config.toml
dataset = "Sentinel-2 satellite tiles (TerraMesh)"
train_examples = 36250
loss = "mse"
encoder_layer_scale_init = 1.0
encoder_drop_path = 0.15
encoder_patch_size = [6, 6]
norm_pix_loss = false
lr = 0.021
momentum = 0.9
orthogonalizer = "polar_express"
adamw_lr_other_params = 0.0018
final_lr_fraction = 0.01
weight_decay = 0.0
Rows from block 7 of the encoder of a small masked image model, named by matrix and row number. Rows with one number belong to one neuron. Each number is 200 + 20 x the weight over its row's rms, rounded and kept within 0 to 999. All counts start at 0.
After each neuron's rows are labels from the 100 images, of 14976, where the neuron reaches its largest size: "responds to" is what is common among them. Only what is clearly more common there than usual is listed. The data: Sentinel-2 satellite tiles (TerraMesh).
# gate: MLP gate (encoder.blocks.7.mlp.gate.weight, 768x192), inputs 128-191
# fc1: MLP up (encoder.blocks.7.mlp.fc1.weight, 768x192), inputs 128-191
# fc2: MLP down (encoder.blocks.7.mlp.fc2.weight, 192x768, transposed), outputs 128-191

gate.583,211,212,176,190,185,177,172,173,199,195,186,202,222,192,214,218,207,207,197,226,215,200,244,159,193,155,220,214,162,209,156,217,174,180,193,232,224,207,199,217,226,195,175,183,215,169,193,172,183,225,238,202,194,161,246,162,215,236,223,202,185,196,228,164
fc1.583,195,229,215,186,156,257,199,230,197,185,200,179,191,229,194,212,180,211,194,214,163,224,162,182,187,229,206,193,201,173,213,201,229,219,210,192,195,206,204,195,188,201,204,232,190,188,172,185,202,200,223,174,209,219,201,207,169,198,217,192,191,198,160,205
fc2.583,224,208,203,189,169,195,180,219,214,179,208,228,194,203,210,225,208,216,236,204,217,193,215,135,199,193,227,214,180,206,198,229,207,196,168,236,214,215,216,225,232,240,191,157,211,194,184,177,200,220,237,214,210,176,185,203,201,213,210,207,169,215,211,198
responds to: clouds

gate.425,202,210,209,186,176,184,195,226,191,201,206,186,157,175,161,159,224,219,193,222,218,171,206,184,170,195,172,193,210,200,201,168,190,171,206,185,188,217,174,213,210,206,221,189,208,202,210,198,217,213,179,191,207,181,199,199,168,209,208,207,180,199,186,174
fc1.425,198,215,200,229,211,181,212,202,163,210,210,180,167,205,180,181,198,202,204,212,213,224,187,195,175,200,196,218,202,192,244,190,234,179,203,203,189,230,203,174,184,218,210,187,176,199,194,215,170,240,184,218,226,178,204,204,176,208,186,199,168,215,212,207
fc2.425,187,206,209,191,242,226,208,183,210,222,181,168,205,185,189,215,168,197,246,198,228,203,194,188,197,178,197,230,189,194,205,208,181,234,193,198,240,228,223,194,189,213,188,221,224,189,222,223,189,194,192,187,209,171,225,206,224,206,181,195,191,218,185,200
responds to: flooded vegetation

gate.292,190,211,219,182,172,232,196,221,195,215,147,199,193,178,203,221,179,179,188,195,210,218,192,207,208,234,169,172,202,211,199,203,188,199,257,238,183,185,194,180,218,205,176,232,165,187,201,198,171,200,223,205,223,182,226,179,195,217,203,225,231,211,179,214
fc1.292,176,191,176,184,184,228,190,226,209,219,188,187,193,205,234,205,183,196,226,225,178,207,168,211,191,211,226,200,166,213,193,205,252,195,199,233,224,203,205,179,215,226,195,194,226,192,187,188,173,153,186,216,192,199,204,169,224,208,208,202,218,194,207,192
fc2.292,211,183,220,228,179,194,188,206,195,197,205,219,197,214,220,203,246,214,199,192,207,210,180,204,168,206,180,222,183,196,215,175,230,221,216,171,184,191,213,205,196,187,210,186,212,167,227,215,183,209,202,207,185,171,163,193,220,198,226,195,208,201,208,202
responds to: built area; crops

gate.169,232,169,187,190,186,184,198,196,188,185,198,202,220,182,187,209,179,203,235,214,221,216,204,199,186,199,244,204,178,171,176,215,219,176,202,211,213,206,184,216,207,238,204,208,179,219,220,180,192,179,176,207,200,235,191,219,191,181,210,238,227,200,201,193
fc1.169,181,218,195,181,189,211,188,191,174,191,213,198,170,200,210,201,204,223,175,202,185,216,162,222,178,224,191,208,210,221,203,191,243,231,178,208,180,188,213,198,194,197,174,213,228,197,229,176,196,223,199,229,161,201,185,211,207,196,190,194,211,155,199,210
fc2.169,174,172,201,235,187,221,216,163,173,187,214,187,227,185,226,217,213,236,183,204,183,189,160,199,208,225,187,222,145,188,209,194,211,211,168,219,174,186,207,184,205,192,167,211,197,219,209,165,194,182,184,209,198,211,207,231,223,206,205,184,219,202,219,191
responds to: water; main land cover: water; flooded vegetation

gate.207,207,214,207,198,219,215,209,216,162,190,185,193,204,209,179,190,200,189,177,201,199,229,193,224,190,178,204,213,232,205,180,185,198,180,199,204,210,213,191,268,187,203,207,208,252,211,206,195,177,194,181,231,198,170,247,199,206,214,226,202,229,207,196,229
fc1.207,189,225,200,217,192,219,168,221,231,206,187,221,165,189,205,231,231,236,225,202,224,140,187,208,205,240,223,208,191,207,196,198,184,175,210,181,210,162,182,188,186,191,206,196,207,191,222,206,194,180,232,189,171,220,159,204,168,223,190,210,159,199,183,209
fc2.207,211,169,208,175,195,200,227,220,197,196,190,225,179,214,194,166,183,211,154,174,193,226,209,169,193,208,208,215,226,178,196,234,173,225,197,187,186,193,208,222,237,169,229,207,218,194,194,208,213,243,210,213,206,204,213,243,199,152,192,201,208,205,204,213
responds to: water

gate.84,218,204,247,218,179,182,179,190,186,204,187,229,239,183,182,204,178,220,180,239,203,164,202,196,189,210,163,189,221,179,206,191,206,193,200,184,201,184,224,228,208,226,205,183,173,216,184,204,231,196,164,169,209,160,216,196,178,200,216,180,220,163,177,207
fc1.84,196,203,210,198,197,185,206,206,208,187,150,236,191,194,173,214,195,199,201,226,212,195,188,185,186,179,148,204,200,221,204,161,215,222,182,191,216,214,201,225,200,222,225,200,198,201,182,191,222,204,196,158,190,182,193,220,195,220,210,201,204,180,174,187
fc2.84,208,224,182,214,210,225,196,161,199,204,229,178,215,238,206,212,224,179,200,173,199,172,191,191,206,145,188,224,160,201,176,193,197,215,181,214,180,219,186,230,203,212,202,166,204,204,231,214,223,218,231,189,156,219,174,209,222,200,181,168,229,179,197,207
responds to: trees; main land cover: trees

gate.42,197,227,224,167,177,204,191,213,179,164,173,218,196,202,198,173,246,188,217,200,186,208,182,226,206,201,187,215,192,211,180,214,185,199,193,182,207,165,178,205,212,197,168,174,211,206,201,215,225,149,184,188,228,244,207,198,208,203,200,197,209,153,206,209
fc1.42,203,205,189,206,210,205,198,196,180,173,206,222,182,180,192,190,190,178,191,203,186,214,210,183,213,201,207,156,192,197,193,191,220,212,175,175,188,178,187,195,176,176,189,202,167,203,184,187,207,189,171,170,187,181,206,196,191,188,222,208,197,213,215,208
fc2.42,172,201,191,203,233,201,204,215,190,196,182,210,215,194,220,178,197,166,191,180,192,192,187,162,243,232,207,176,193,209,187,208,202,187,220,225,237,182,233,204,239,195,209,225,233,196,194,210,212,194,185,204,169,196,196,188,218,172,206,233,200,216,200,246
responds to: crops; main land cover: crops

gate.283,189,233,171,185,233,189,203,189,222,232,210,183,210,237,191,183,219,169,207,186,204,210,196,187,221,177,203,220,175,210,184,183,168,191,212,208,178,210,207,263,191,209,189,167,224,193,208,193,183,186,212,174,183,187,196,222,215,189,209,189,198,203,193,211
fc1.283,206,213,206,188,145,194,209,212,175,194,200,210,206,191,220,196,186,198,232,228,189,190,206,242,180,213,156,208,208,220,250,207,253,184,224,153,219,192,199,178,222,183,181,204,165,213,187,192,201,199,189,189,195,185,194,172,212,206,215,236,196,218,180,221
fc2.283,208,205,118,174,237,223,254,176,192,215,203,208,216,185,160,187,198,187,246,189,206,188,223,182,201,179,246,205,220,186,185,203,217,167,200,186,174,177,249,161,184,178,199,189,197,231,177,190,205,156,202,224,209,242,208,178,205,216,227,202,212,194,198,180
responds to: clouds; main land cover: snow or ice

gate.736,189,192,216,200,224,198,181,209,208,186,178,198,148,173,197,195,229,218,184,209,203,213,185,221,219,194,229,219,223,203,181,205,189,150,184,211,206,186,178,234,215,225,225,217,215,193,201,181,228,215,176,230,219,186,200,228,219,190,203,198,205,204,193,218
fc1.736,220,210,187,199,195,206,180,188,151,195,204,220,201,240,192,218,170,190,199,218,188,198,245,185,193,209,212,175,183,210,205,186,188,188,208,183,194,199,205,206,211,180,176,173,234,192,177,234,210,215,227,205,190,198,201,202,210,228,191,248,193,188,185,200
fc2.736,184,187,213,216,182,205,211,203,192,176,201,220,154,167,166,206,150,206,178,183,191,185,199,228,251,185,184,209,196,195,199,211,177,188,195,197,215,209,218,219,195,226,223,249,217,228,201,216,195,186,191,182,230,195,188,185,174,222,186,189,225,196,205,160
responds to: snow or ice; main land cover: snow or ice

gate.447,187,234,211,191,182,222,214,201,198,226,206,237,229,211,153,192,213,235,182,186,179,177,180,185,230,179,175,185,222,208,189,189,198,211,178,239,215,231,216,213,174,199,168,195,214,215,166,225,203,194,182,210,175,199,233,216,211,174,155,172,218,179,185,191
fc1.447,197,207,181,213,196,163,230,188,191,229,189,217,170,192,218,176,226,214,205,192,235,237,205,143,160,194,198,226,221,225,177,202,184,205,194,182,218,191,227,205,189,205,206,205,171,164,205,176,201,235,177,236,202,189,196,180,180,207,208,191,193,195,167,191
fc2.447,210,203,209,183,175,240,159,224,194,205,204,174,212,226,198,204,166,212,221,185,217,175,188,203,204,209,165,225,190,255,174,197,192,213,169,169,207,196,203,216,185,188,224,193,178,207,183,184,210,142,188,194,185,193,221,203,218,173,218,226,234,197,204,211
responds to: flooded vegetation

gate.389,188,233,206,203,244,201,204,193,213,178,220,199,201,204,205,180,214,201,213,178,242,190,193,187,214,188,236,220,174,211,222,234,156,208,217,202,185,203,221,181,191,194,159,168,196,170,207,183,205,191,250,216,151,223,251,188,185,160,194,209,203,198,195,198
fc1.389,211,208,192,219,154,221,193,181,174,237,208,179,203,204,222,163,235,164,214,191,173,231,221,212,213,200,214,220,237,179,207,186,227,215,192,178,186,200,196,202,215,225,231,236,167,221,211,181,207,173,208,207,208,207,180,201,215,215,193,227,224,193,202,203
fc2.389,214,173,199,202,187,212,179,217,193,186,189,213,216,189,209,175,210,226,181,204,161,196,194,171,216,180,233,188,221,189,168,190,222,188,211,190,199,224,219,199,203,204,175,173,196,261,219,172,138,225,177,203,221,187,220,216,193,221,194,193,213,218,234,192
responds to: clouds; flooded vegetation

gate.324,191,188,202,173,192,163,204,211,157,195,194,181,202,197,194,212,198,207,185,175,228,202,197,201,182,190,166,195,196,151,192,200,202,191,200,196,195,225,216,178,198,209,185,159,189,212,182,186,266,225,210,193,206,200,220,191,227,189,211,175,185,187,214,184
fc1.324,162,186,241,201,184,192,200,213,207,168,234,189,212,201,180,193,217,186,211,201,186,200,220,206,195,197,176,171,224,163,205,230,212,275,185,210,194,189,213,176,205,202,200,214,181,206,162,208,208,214,226,201,234,210,168,192,191,202,212,172,186,177,177,215
fc2.324,198,223,206,175,209,200,215,201,222,192,207,180,223,204,195,181,203,226,192,168,153,244,213,223,207,227,208,202,220,207,199,181,187,261,212,213,211,182,214,193,205,225,211,242,158,191,164,205,178,161,218,202,196,229,207,217,179,177,146,203,174,199,181,220
responds to: crops; built area; main land cover: crops

gate.160,197,226,206,227,187,205,210,207,221,206,196,213,217,233,193,188,169,206,195,226,206,231,204,206,198,213,201,210,206,228,237,207,165,206,254,229,201,207,209,213,163,221,208,212,210,184,194,232,209,208,168,195,235,208,233,191,225,214,202,187,184,226,191,191
fc1.160,171,202,179,187,178,201,232,228,198,220,182,206,219,177,196,164,181,208,188,246,199,201,234,184,171,210,223,201,197,208,194,190,226,193,205,191,180,197,190,188,240,216,151,196,263,208,168,224,214,179,217,160,184,205,160,214,203,203,209,205,211,202,202,204
fc2.160,183,221,205,185,187,218,207,190,194,209,159,210,203,145,212,187,226,205,201,198,190,195,204,175,167,233,206,173,239,228,200,202,183,207,182,193,202,210,200,198,199,208,197,199,219,222,203,217,200,192,174,221,205,219,164,202,192,163,213,247,184,184,183,219
responds to: crops; built area; main land cover: crops

gate.150,207,222,218,222,205,218,216,193,177,194,230,206,180,165,179,192,224,202,177,183,220,202,157,173,199,222,209,225,220,150,193,183,189,181,216,202,180,209,212,211,203,175,222,192,204,216,194,168,191,180,163,193,243,231,218,181,215,204,210,177,199,194,212,192
fc1.150,217,221,253,183,208,213,165,220,187,181,236,169,211,205,189,186,192,183,186,182,209,164,183,204,245,220,213,210,208,189,188,194,175,198,213,197,205,217,167,189,239,171,229,202,176,219,195,198,200,169,209,181,210,228,161,211,219,197,181,205,209,210,209,161
fc2.150,191,220,233,171,199,222,197,214,217,202,237,212,223,174,210,184,208,195,175,202,155,177,187,246,227,220,208,193,187,172,212,213,168,233,215,195,220,229,192,197,186,214,170,194,243,189,177,204,218,164,222,169,201,171,190,203,230,196,197,221,152,200,190,216
responds to: snow or ice; clouds

gate.578,206,182,188,197,228,172,213,214,172,173,214,207,229,199,175,198,207,222,242,194,187,194,186,179,205,197,204,195,185,189,236,212,207,198,189,159,166,213,197,185,213,195,241,217,207,232,210,146,232,214,219,222,200,228,196,225,183,205,215,221,193,202,173,178
fc1.578,204,205,179,191,189,246,210,212,194,201,178,170,190,162,196,221,209,185,193,187,183,204,216,185,170,222,216,209,223,190,173,223,185,188,200,215,195,184,205,236,175,227,198,212,202,201,198,194,171,147,191,209,241,236,220,212,216,185,205,174,198,215,214,177
fc2.578,193,198,196,187,177,191,209,199,213,208,181,174,221,163,168,182,177,196,192,210,218,224,209,213,193,170,227,150,199,206,197,205,178,192,208,194,217,185,213,209,174,233,206,222,212,181,204,199,214,199,182,170,183,195,220,215,200,167,228,193,205,206,181,220
responds to: water; main land cover: water; clouds

gate.679,163,205,225,173,214,179,209,212,185,220,186,219,217,150,220,199,202,216,232,237,190,162,226,192,195,195,220,197,190,258,189,198,171,199,183,195,180,174,212,208,209,215,211,214,182,191,177,186,211,218,180,205,208,223,177,226,161,197,179,192,231,190,211,190
fc1.679,192,183,214,218,183,211,221,177,229,153,229,192,187,202,227,216,204,241,190,222,204,218,246,187,229,190,217,187,247,202,186,225,188,168,187,159,234,220,217,172,180,188,192,188,189,185,238,231,213,184,193,200,179,206,219,152,209,189,216,223,200,239,205,176
fc2.679,226,232,194,207,180,229,177,222,186,179,143,199,193,168,222,182,216,202,204,187,206,192,215,220,208,243,219,195,203,203,167,201,185,213,181,216,179,208,228,181,158,208,176,220,195,201,215,188,217,192,200,188,191,238,177,179,196,188,168,219,200,211,184,167
responds to: built area

gate.35,176,259,218,196,170,203,235,200,169,201,192,201,210,204,181,228,197,217,153,230,180,174,177,211,189,180,155,168,246,204,187,196,230,205,183,189,191,187,176,183,184,206,197,195,221,222,243,195,178,178,200,240,221,174,172,189,188,176,208,212,195,145,214,227
fc1.35,227,186,201,219,251,194,180,178,215,237,201,195,190,229,210,186,201,218,219,194,204,246,235,178,219,209,223,219,168,214,214,218,170,200,197,218,195,206,251,196,175,198,186,163,201,189,170,234,192,217,224,166,177,225,202,192,234,219,172,181,186,185,180,171
fc2.35,183,218,180,207,191,200,193,205,171,183,219,199,191,208,181,207,183,190,173,190,162,199,192,217,173,249,194,174,232,194,171,179,212,215,210,170,206,192,241,177,184,175,186,211,188,224,122,194,161,205,212,218,239,197,200,157,192,200,187,222,188,184,231,196
responds to: crops; main land cover: crops

gate.621,225,199,190,200,189,206,204,177,182,210,194,213,144,207,195,216,190,185,217,214,202,207,235,195,190,172,212,193,212,222,211,201,241,209,152,192,195,198,185,226,191,209,200,200,196,207,171,191,170,200,185,227,232,188,188,242,199,210,175,204,196,196,193,180
fc1.621,194,224,214,179,198,221,181,189,202,169,204,186,185,209,199,193,168,179,232,205,181,194,227,208,140,196,190,175,185,243,175,194,216,188,190,226,166,194,173,225,198,183,216,216,177,252,177,204,166,191,186,175,233,222,191,199,208,211,180,210,209,193,227,200
fc2.621,217,192,183,171,193,212,179,233,174,190,215,188,172,154,180,199,173,174,231,223,189,211,245,194,221,195,219,209,213,167,206,212,194,208,208,217,191,187,184,157,188,191,197,211,202,216,192,192,211,187,180,227,244,212,225,211,231,190,195,230,195,218,213,173
responds to: trees; water; main land cover: water

gate.333,212,202,207,188,197,230,212,198,225,189,172,215,166,202,180,209,221,170,220,187,195,173,194,193,197,173,198,217,173,195,210,188,172,187,189,202,210,257,176,220,185,226,225,173,197,180,216,178,237,234,213,177,177,210,191,169,213,204,222,198,189,177,156,231
fc1.333,149,199,193,205,167,214,211,210,213,218,173,203,218,214,199,196,180,179,191,232,226,215,161,184,184,141,208,200,204,233,180,190,174,207,218,238,174,214,201,177,230,214,176,208,222,208,201,222,160,194,176,171,201,170,202,187,211,210,200,195,223,219,197,188
fc2.333,195,168,201,182,200,234,189,230,201,198,196,218,182,196,216,230,207,145,225,205,203,161,186,202,215,192,188,217,207,127,208,210,209,176,182,244,215,211,193,249,180,202,218,187,189,209,187,192,220,198,196,206,250,197,210,186,224,220,223,201,193,189,184,168
responds to: snow or ice; main land cover: snow or ice

gate.164,210,236,185,173,178,165,202,186,231,214,181,196,151,184,196,190,216,219,205,180,213,197,172,195,196,211,193,182,170,213,170,174,194,176,217,190,195,221,216,210,226,197,178,232,204,210,212,201,209,234,158,248,174,213,186,216,184,241,206,180,219,197,225,199
fc1.164,198,208,186,182,186,204,235,202,249,204,191,193,192,189,214,177,159,194,215,216,177,177,220,184,207,211,208,205,200,216,176,187,206,164,234,217,199,191,202,179,223,190,196,218,235,194,232,191,224,238,171,246,188,173,201,224,174,210,222,188,206,214,207,216
fc2.164,203,198,199,202,229,192,208,190,207,181,191,213,238,192,214,185,197,171,214,207,182,187,200,213,197,178,207,174,192,169,221,203,215,211,213,200,208,193,205,200,209,180,223,198,171,164,178,200,225,199,179,179,208,194,221,227,185,199,182,226,193,191,188,200
responds to: clouds

gate.356,235,194,170,241,188,230,185,177,213,193,174,196,193,227,200,175,199,216,193,182,212,233,189,159,194,205,199,189,202,230,169,193,175,182,210,230,198,219,224,201,183,217,195,220,161,210,231,221,190,213,194,200,188,182,197,241,199,193,206,214,220,181,190,191
fc1.356,221,217,222,177,220,202,176,222,192,213,232,181,255,177,214,226,179,168,210,206,211,150,231,173,194,219,205,224,192,200,231,228,238,210,209,202,176,194,179,203,205,203,229,150,221,224,200,184,239,208,204,215,202,189,195,192,209,195,175,198,189,224,192,219
fc2.356,170,208,158,190,218,164,174,213,207,187,172,195,188,180,221,184,212,174,214,212,194,182,212,168,209,203,201,161,239,187,179,232,175,166,208,214,213,224,230,172,212,209,193,201,208,215,197,214,168,227,201,218,215,177,212,208,175,211,191,197,223,216,198,168
responds to: flooded vegetation

gate.399,217,187,179,249,183,217,217,185,225,209,151,228,211,168,209,189,214,213,193,184,210,213,211,158,186,201,205,234,230,196,204,206,200,188,143,180,202,181,222,237,189,221,206,208,153,203,225,179,184,187,210,185,192,227,223,177,167,218,227,193,224,205,178,178
fc1.399,185,217,150,177,225,200,214,215,221,212,263,198,204,195,218,171,154,217,205,189,174,208,227,204,198,227,213,189,173,196,190,204,184,187,194,173,201,192,199,173,207,194,200,178,215,205,214,209,201,195,187,194,160,174,175,174,189,195,186,192,198,216,208,212
fc2.399,212,197,184,216,170,196,218,211,179,162,189,202,204,170,204,248,192,214,169,180,226,230,198,215,210,224,216,214,222,218,187,221,220,252,192,221,168,218,191,217,209,225,204,190,184,209,184,176,201,248,210,207,268,187,198,197,161,204,209,219,196,240,142,177
responds to: built area

gate.456,174,217,202,222,228,205,224,186,217,202,198,151,203,185,191,217,197,203,174,200,172,206,205,171,210,185,227,178,186,192,221,202,166,189,179,202,153,214,224,175,197,168,208,169,213,180,226,235,171,197,218,221,163,223,196,217,163,180,224,199,227,210,189,237
fc1.456,189,177,208,177,158,175,195,219,203,233,193,217,222,223,203,201,209,188,213,183,190,190,238,178,200,240,191,228,184,178,211,204,206,195,237,199,218,206,193,196,193,243,162,191,203,207,172,180,194,220,186,221,224,215,201,188,198,217,170,219,213,154,175,210
fc2.456,184,203,187,180,246,214,223,197,164,166,242,190,191,193,201,193,175,134,195,186,206,193,209,184,153,204,220,200,185,164,219,204,197,202,211,240,191,180,186,219,200,189,201,165,193,188,194,191,226,212,181,200,203,158,202,194,199,207,221,195,221,200,158,194
responds to: trees; clouds; main land cover: trees

gate.611,204,183,229,178,190,199,211,182,206,225,163,163,248,190,193,195,175,187,220,172,208,241,188,216,208,212,170,206,209,222,203,227,199,212,218,202,177,158,213,187,221,212,199,236,223,211,203,199,242,169,177,166,214,190,194,205,178,183,189,187,212,194,188,204
fc1.611,216,227,203,187,208,180,227,189,194,186,212,223,188,260,198,181,194,175,188,187,193,229,215,196,244,186,214,207,175,223,203,210,194,212,238,258,210,210,187,189,183,210,190,204,198,191,213,183,209,246,191,200,185,215,220,190,200,211,170,179,195,155,176,214
fc2.611,200,235,221,233,196,203,142,221,218,232,178,204,223,234,172,193,182,203,185,172,179,191,206,188,232,179,198,222,231,188,223,198,225,196,200,215,224,228,228,230,209,224,210,200,186,199,202,173,150,202,222,197,176,206,196,190,220,211,198,208,238,195,191,189
responds to: built area; main land cover: water

gate.502,183,222,214,205,188,245,192,209,213,151,227,232,187,197,178,171,194,188,237,208,218,226,168,185,183,205,170,221,201,179,202,217,206,200,215,212,194,196,243,193,215,141,190,214,185,223,212,229,209,199,218,193,216,185,169,192,208,214,193,201,182,207,180,179
fc1.502,195,201,212,213,208,216,203,165,203,214,203,185,199,169,186,170,231,205,173,247,196,199,175,170,197,188,206,202,192,190,196,217,211,235,214,238,182,182,195,170,179,228,201,195,194,208,228,221,204,170,229,147,207,190,212,199,229,236,208,220,170,229,168,209
fc2.502,209,180,184,208,256,165,232,209,166,192,208,187,197,209,183,196,206,211,180,209,198,186,204,190,187,188,210,214,170,186,210,237,179,179,228,194,165,237,180,218,173,224,202,185,175,196,210,178,181,181,167,238,186,189,225,208,193,210,208,174,216,220,237,210
responds to: built area

gate.602,202,208,242,232,215,186,200,174,210,190,208,197,251,172,167,161,205,195,200,211,224,180,188,202,158,188,168,209,211,191,207,206,165,225,204,185,206,191,193,217,203,226,213,205,210,234,199,189,219,184,227,194,213,228,211,168,195,225,191,171,227,194,173,224
fc1.602,195,206,201,202,228,157,237,135,187,195,208,230,176,207,194,178,199,186,226,247,243,203,200,195,174,185,160,198,190,192,213,220,204,186,189,187,211,176,189,182,159,257,131,225,189,175,201,195,215,241,213,177,200,206,173,229,205,205,223,196,200,221,237,233
fc2.602,198,186,171,194,184,196,196,212,228,227,160,215,222,233,162,207,234,177,217,144,210,206,188,190,192,189,183,176,150,218,220,225,215,194,193,212,173,203,196,197,220,191,171,207,210,190,164,235,206,193,202,207,181,207,206,230,244,208,193,213,243,185,194,197
responds to: flooded vegetation

gate.286,180,197,174,224,211,245,191,146,187,203,209,187,181,205,176,236,188,174,211,193,213,183,204,207,211,200,184,209,203,236,234,211,209,209,187,196,180,189,219,205,162,160,215,259,228,243,184,191,181,187,186,206,216,210,170,205,215,231,210,207,174,217,186,240
fc1.286,211,156,182,206,195,224,208,234,223,197,205,196,203,191,209,180,188,210,159,204,189,197,189,186,199,206,229,185,180,178,185,197,181,180,203,175,210,247,209,182,205,233,213,195,189,189,221,201,190,195,182,197,184,214,209,197,194,185,183,154,231,171,190,168
fc2.286,170,223,197,204,200,193,186,212,227,203,222,179,163,233,179,207,184,229,212,192,199,174,196,203,207,183,177,231,211,214,203,169,172,197,208,220,206,218,194,213,151,222,221,224,176,215,218,213,229,167,181,173,200,178,150,199,194,219,161,180,184,194,218,199
responds to: built area; crops; main land cover: crops

gate.243,179,212,203,206,204,159,243,159,196,185,186,192,210,199,190,181,195,183,200,193,206,204,202,200,206,228,185,191,173,208,204,213,148,211,184,178,130,162,224,197,227,195,196,219,209,208,197,157,214,169,213,202,198,210,170,230,209,195,217,174,216,215,229,195
fc1.243,183,214,189,205,159,227,177,217,164,226,159,227,189,210,215,179,224,187,215,237,185,206,197,201,178,202,207,201,205,201,251,219,220,193,155,192,206,182,176,224,197,168,178,187,166,202,167,223,200,165,192,184,229,209,192,222,193,183,207,218,210,205,187,153
fc2.243,197,188,176,189,204,209,176,211,202,206,226,236,197,238,167,225,227,199,217,199,190,200,200,145,180,179,212,180,194,197,196,224,209,160,183,186,183,193,198,210,226,227,214,220,173,188,212,208,217,192,193,219,184,223,192,197,174,194,229,178,204,232,214,201
responds to: clouds

gate.117,192,232,204,203,223,155,173,222,188,195,202,209,205,185,221,181,183,213,199,222,190,230,210,190,230,197,216,224,188,174,180,215,198,212,173,245,174,226,188,218,174,211,170,200,193,193,227,180,201,205,213,185,209,218,187,219,185,170,192,191,235,179,198,181
fc1.117,245,222,181,184,212,236,166,171,197,203,203,199,189,222,232,177,178,166,220,235,194,191,193,218,152,209,218,192,178,203,178,194,167,176,257,189,229,199,190,152,199,209,200,205,206,203,217,173,191,184,179,188,200,183,188,174,231,208,219,241,204,204,175,210
fc2.117,222,179,170,179,220,187,173,181,193,208,232,209,164,182,216,172,210,206,201,210,223,176,218,176,212,193,225,200,239,199,197,159,201,192,212,184,196,210,212,194,181,216,160,213,215,201,233,205,186,197,191,210,204,222,216,225,236,197,198,222,214,167,223,209
responds to: flooded vegetation

gate.5,230,190,212,160,189,195,157,180,208,212,184,225,216,208,229,182,227,183,184,198,215,179,179,200,205,241,210,221,220,216,198,227,185,185,231,209,189,219,190,190,222,197,195,156,164,191,206,195,207,186,207,203,184,215,180,193,206,219,204,202,226,200,184,211
fc1.5,204,192,216,186,214,176,183,179,214,189,166,219,187,227,221,191,193,199,202,212,208,193,234,186,247,248,236,206,183,206,213,246,212,210,209,192,197,225,210,184,201,181,225,178,185,196,211,200,192,217,195,191,185,219,226,196,175,160,193,195,175,173,218,189
fc2.5,181,210,222,198,202,222,203,192,220,218,197,219,199,202,184,183,187,216,215,235,190,177,181,197,249,174,191,185,215,177,186,219,187,240,191,238,173,210,157,242,185,209,204,179,179,192,206,205,244,165,179,200,191,225,183,196,208,210,196,186,210,173,164,211
responds to: snow or ice; main land cover: snow or ice

gate.263,190,199,223,181,164,171,222,206,180,183,209,171,179,201,237,179,214,216,237,210,218,252,185,210,215,205,198,217,197,222,209,170,206,208,157,195,202,232,190,211,181,196,175,201,160,214,204,212,225,206,185,179,200,186,165,192,192,215,214,217,204,192,162,202
fc1.263,191,182,213,194,201,157,203,194,220,211,212,186,166,190,225,198,250,194,252,200,191,239,181,188,204,213,181,181,238,204,220,179,213,223,209,164,215,191,205,168,175,196,216,207,143,207,174,231,219,218,197,224,220,184,163,191,204,184,194,215,207,172,186,231
fc2.263,196,189,200,177,224,179,199,198,206,236,192,173,201,191,202,233,203,188,202,200,177,218,192,191,231,222,201,176,223,181,209,194,225,202,239,199,220,158,192,165,173,209,199,197,211,210,214,194,194,218,254,204,210,191,214,231,203,178,157,210,185,209,215,192
responds to: water; main land cover: water; flooded vegetation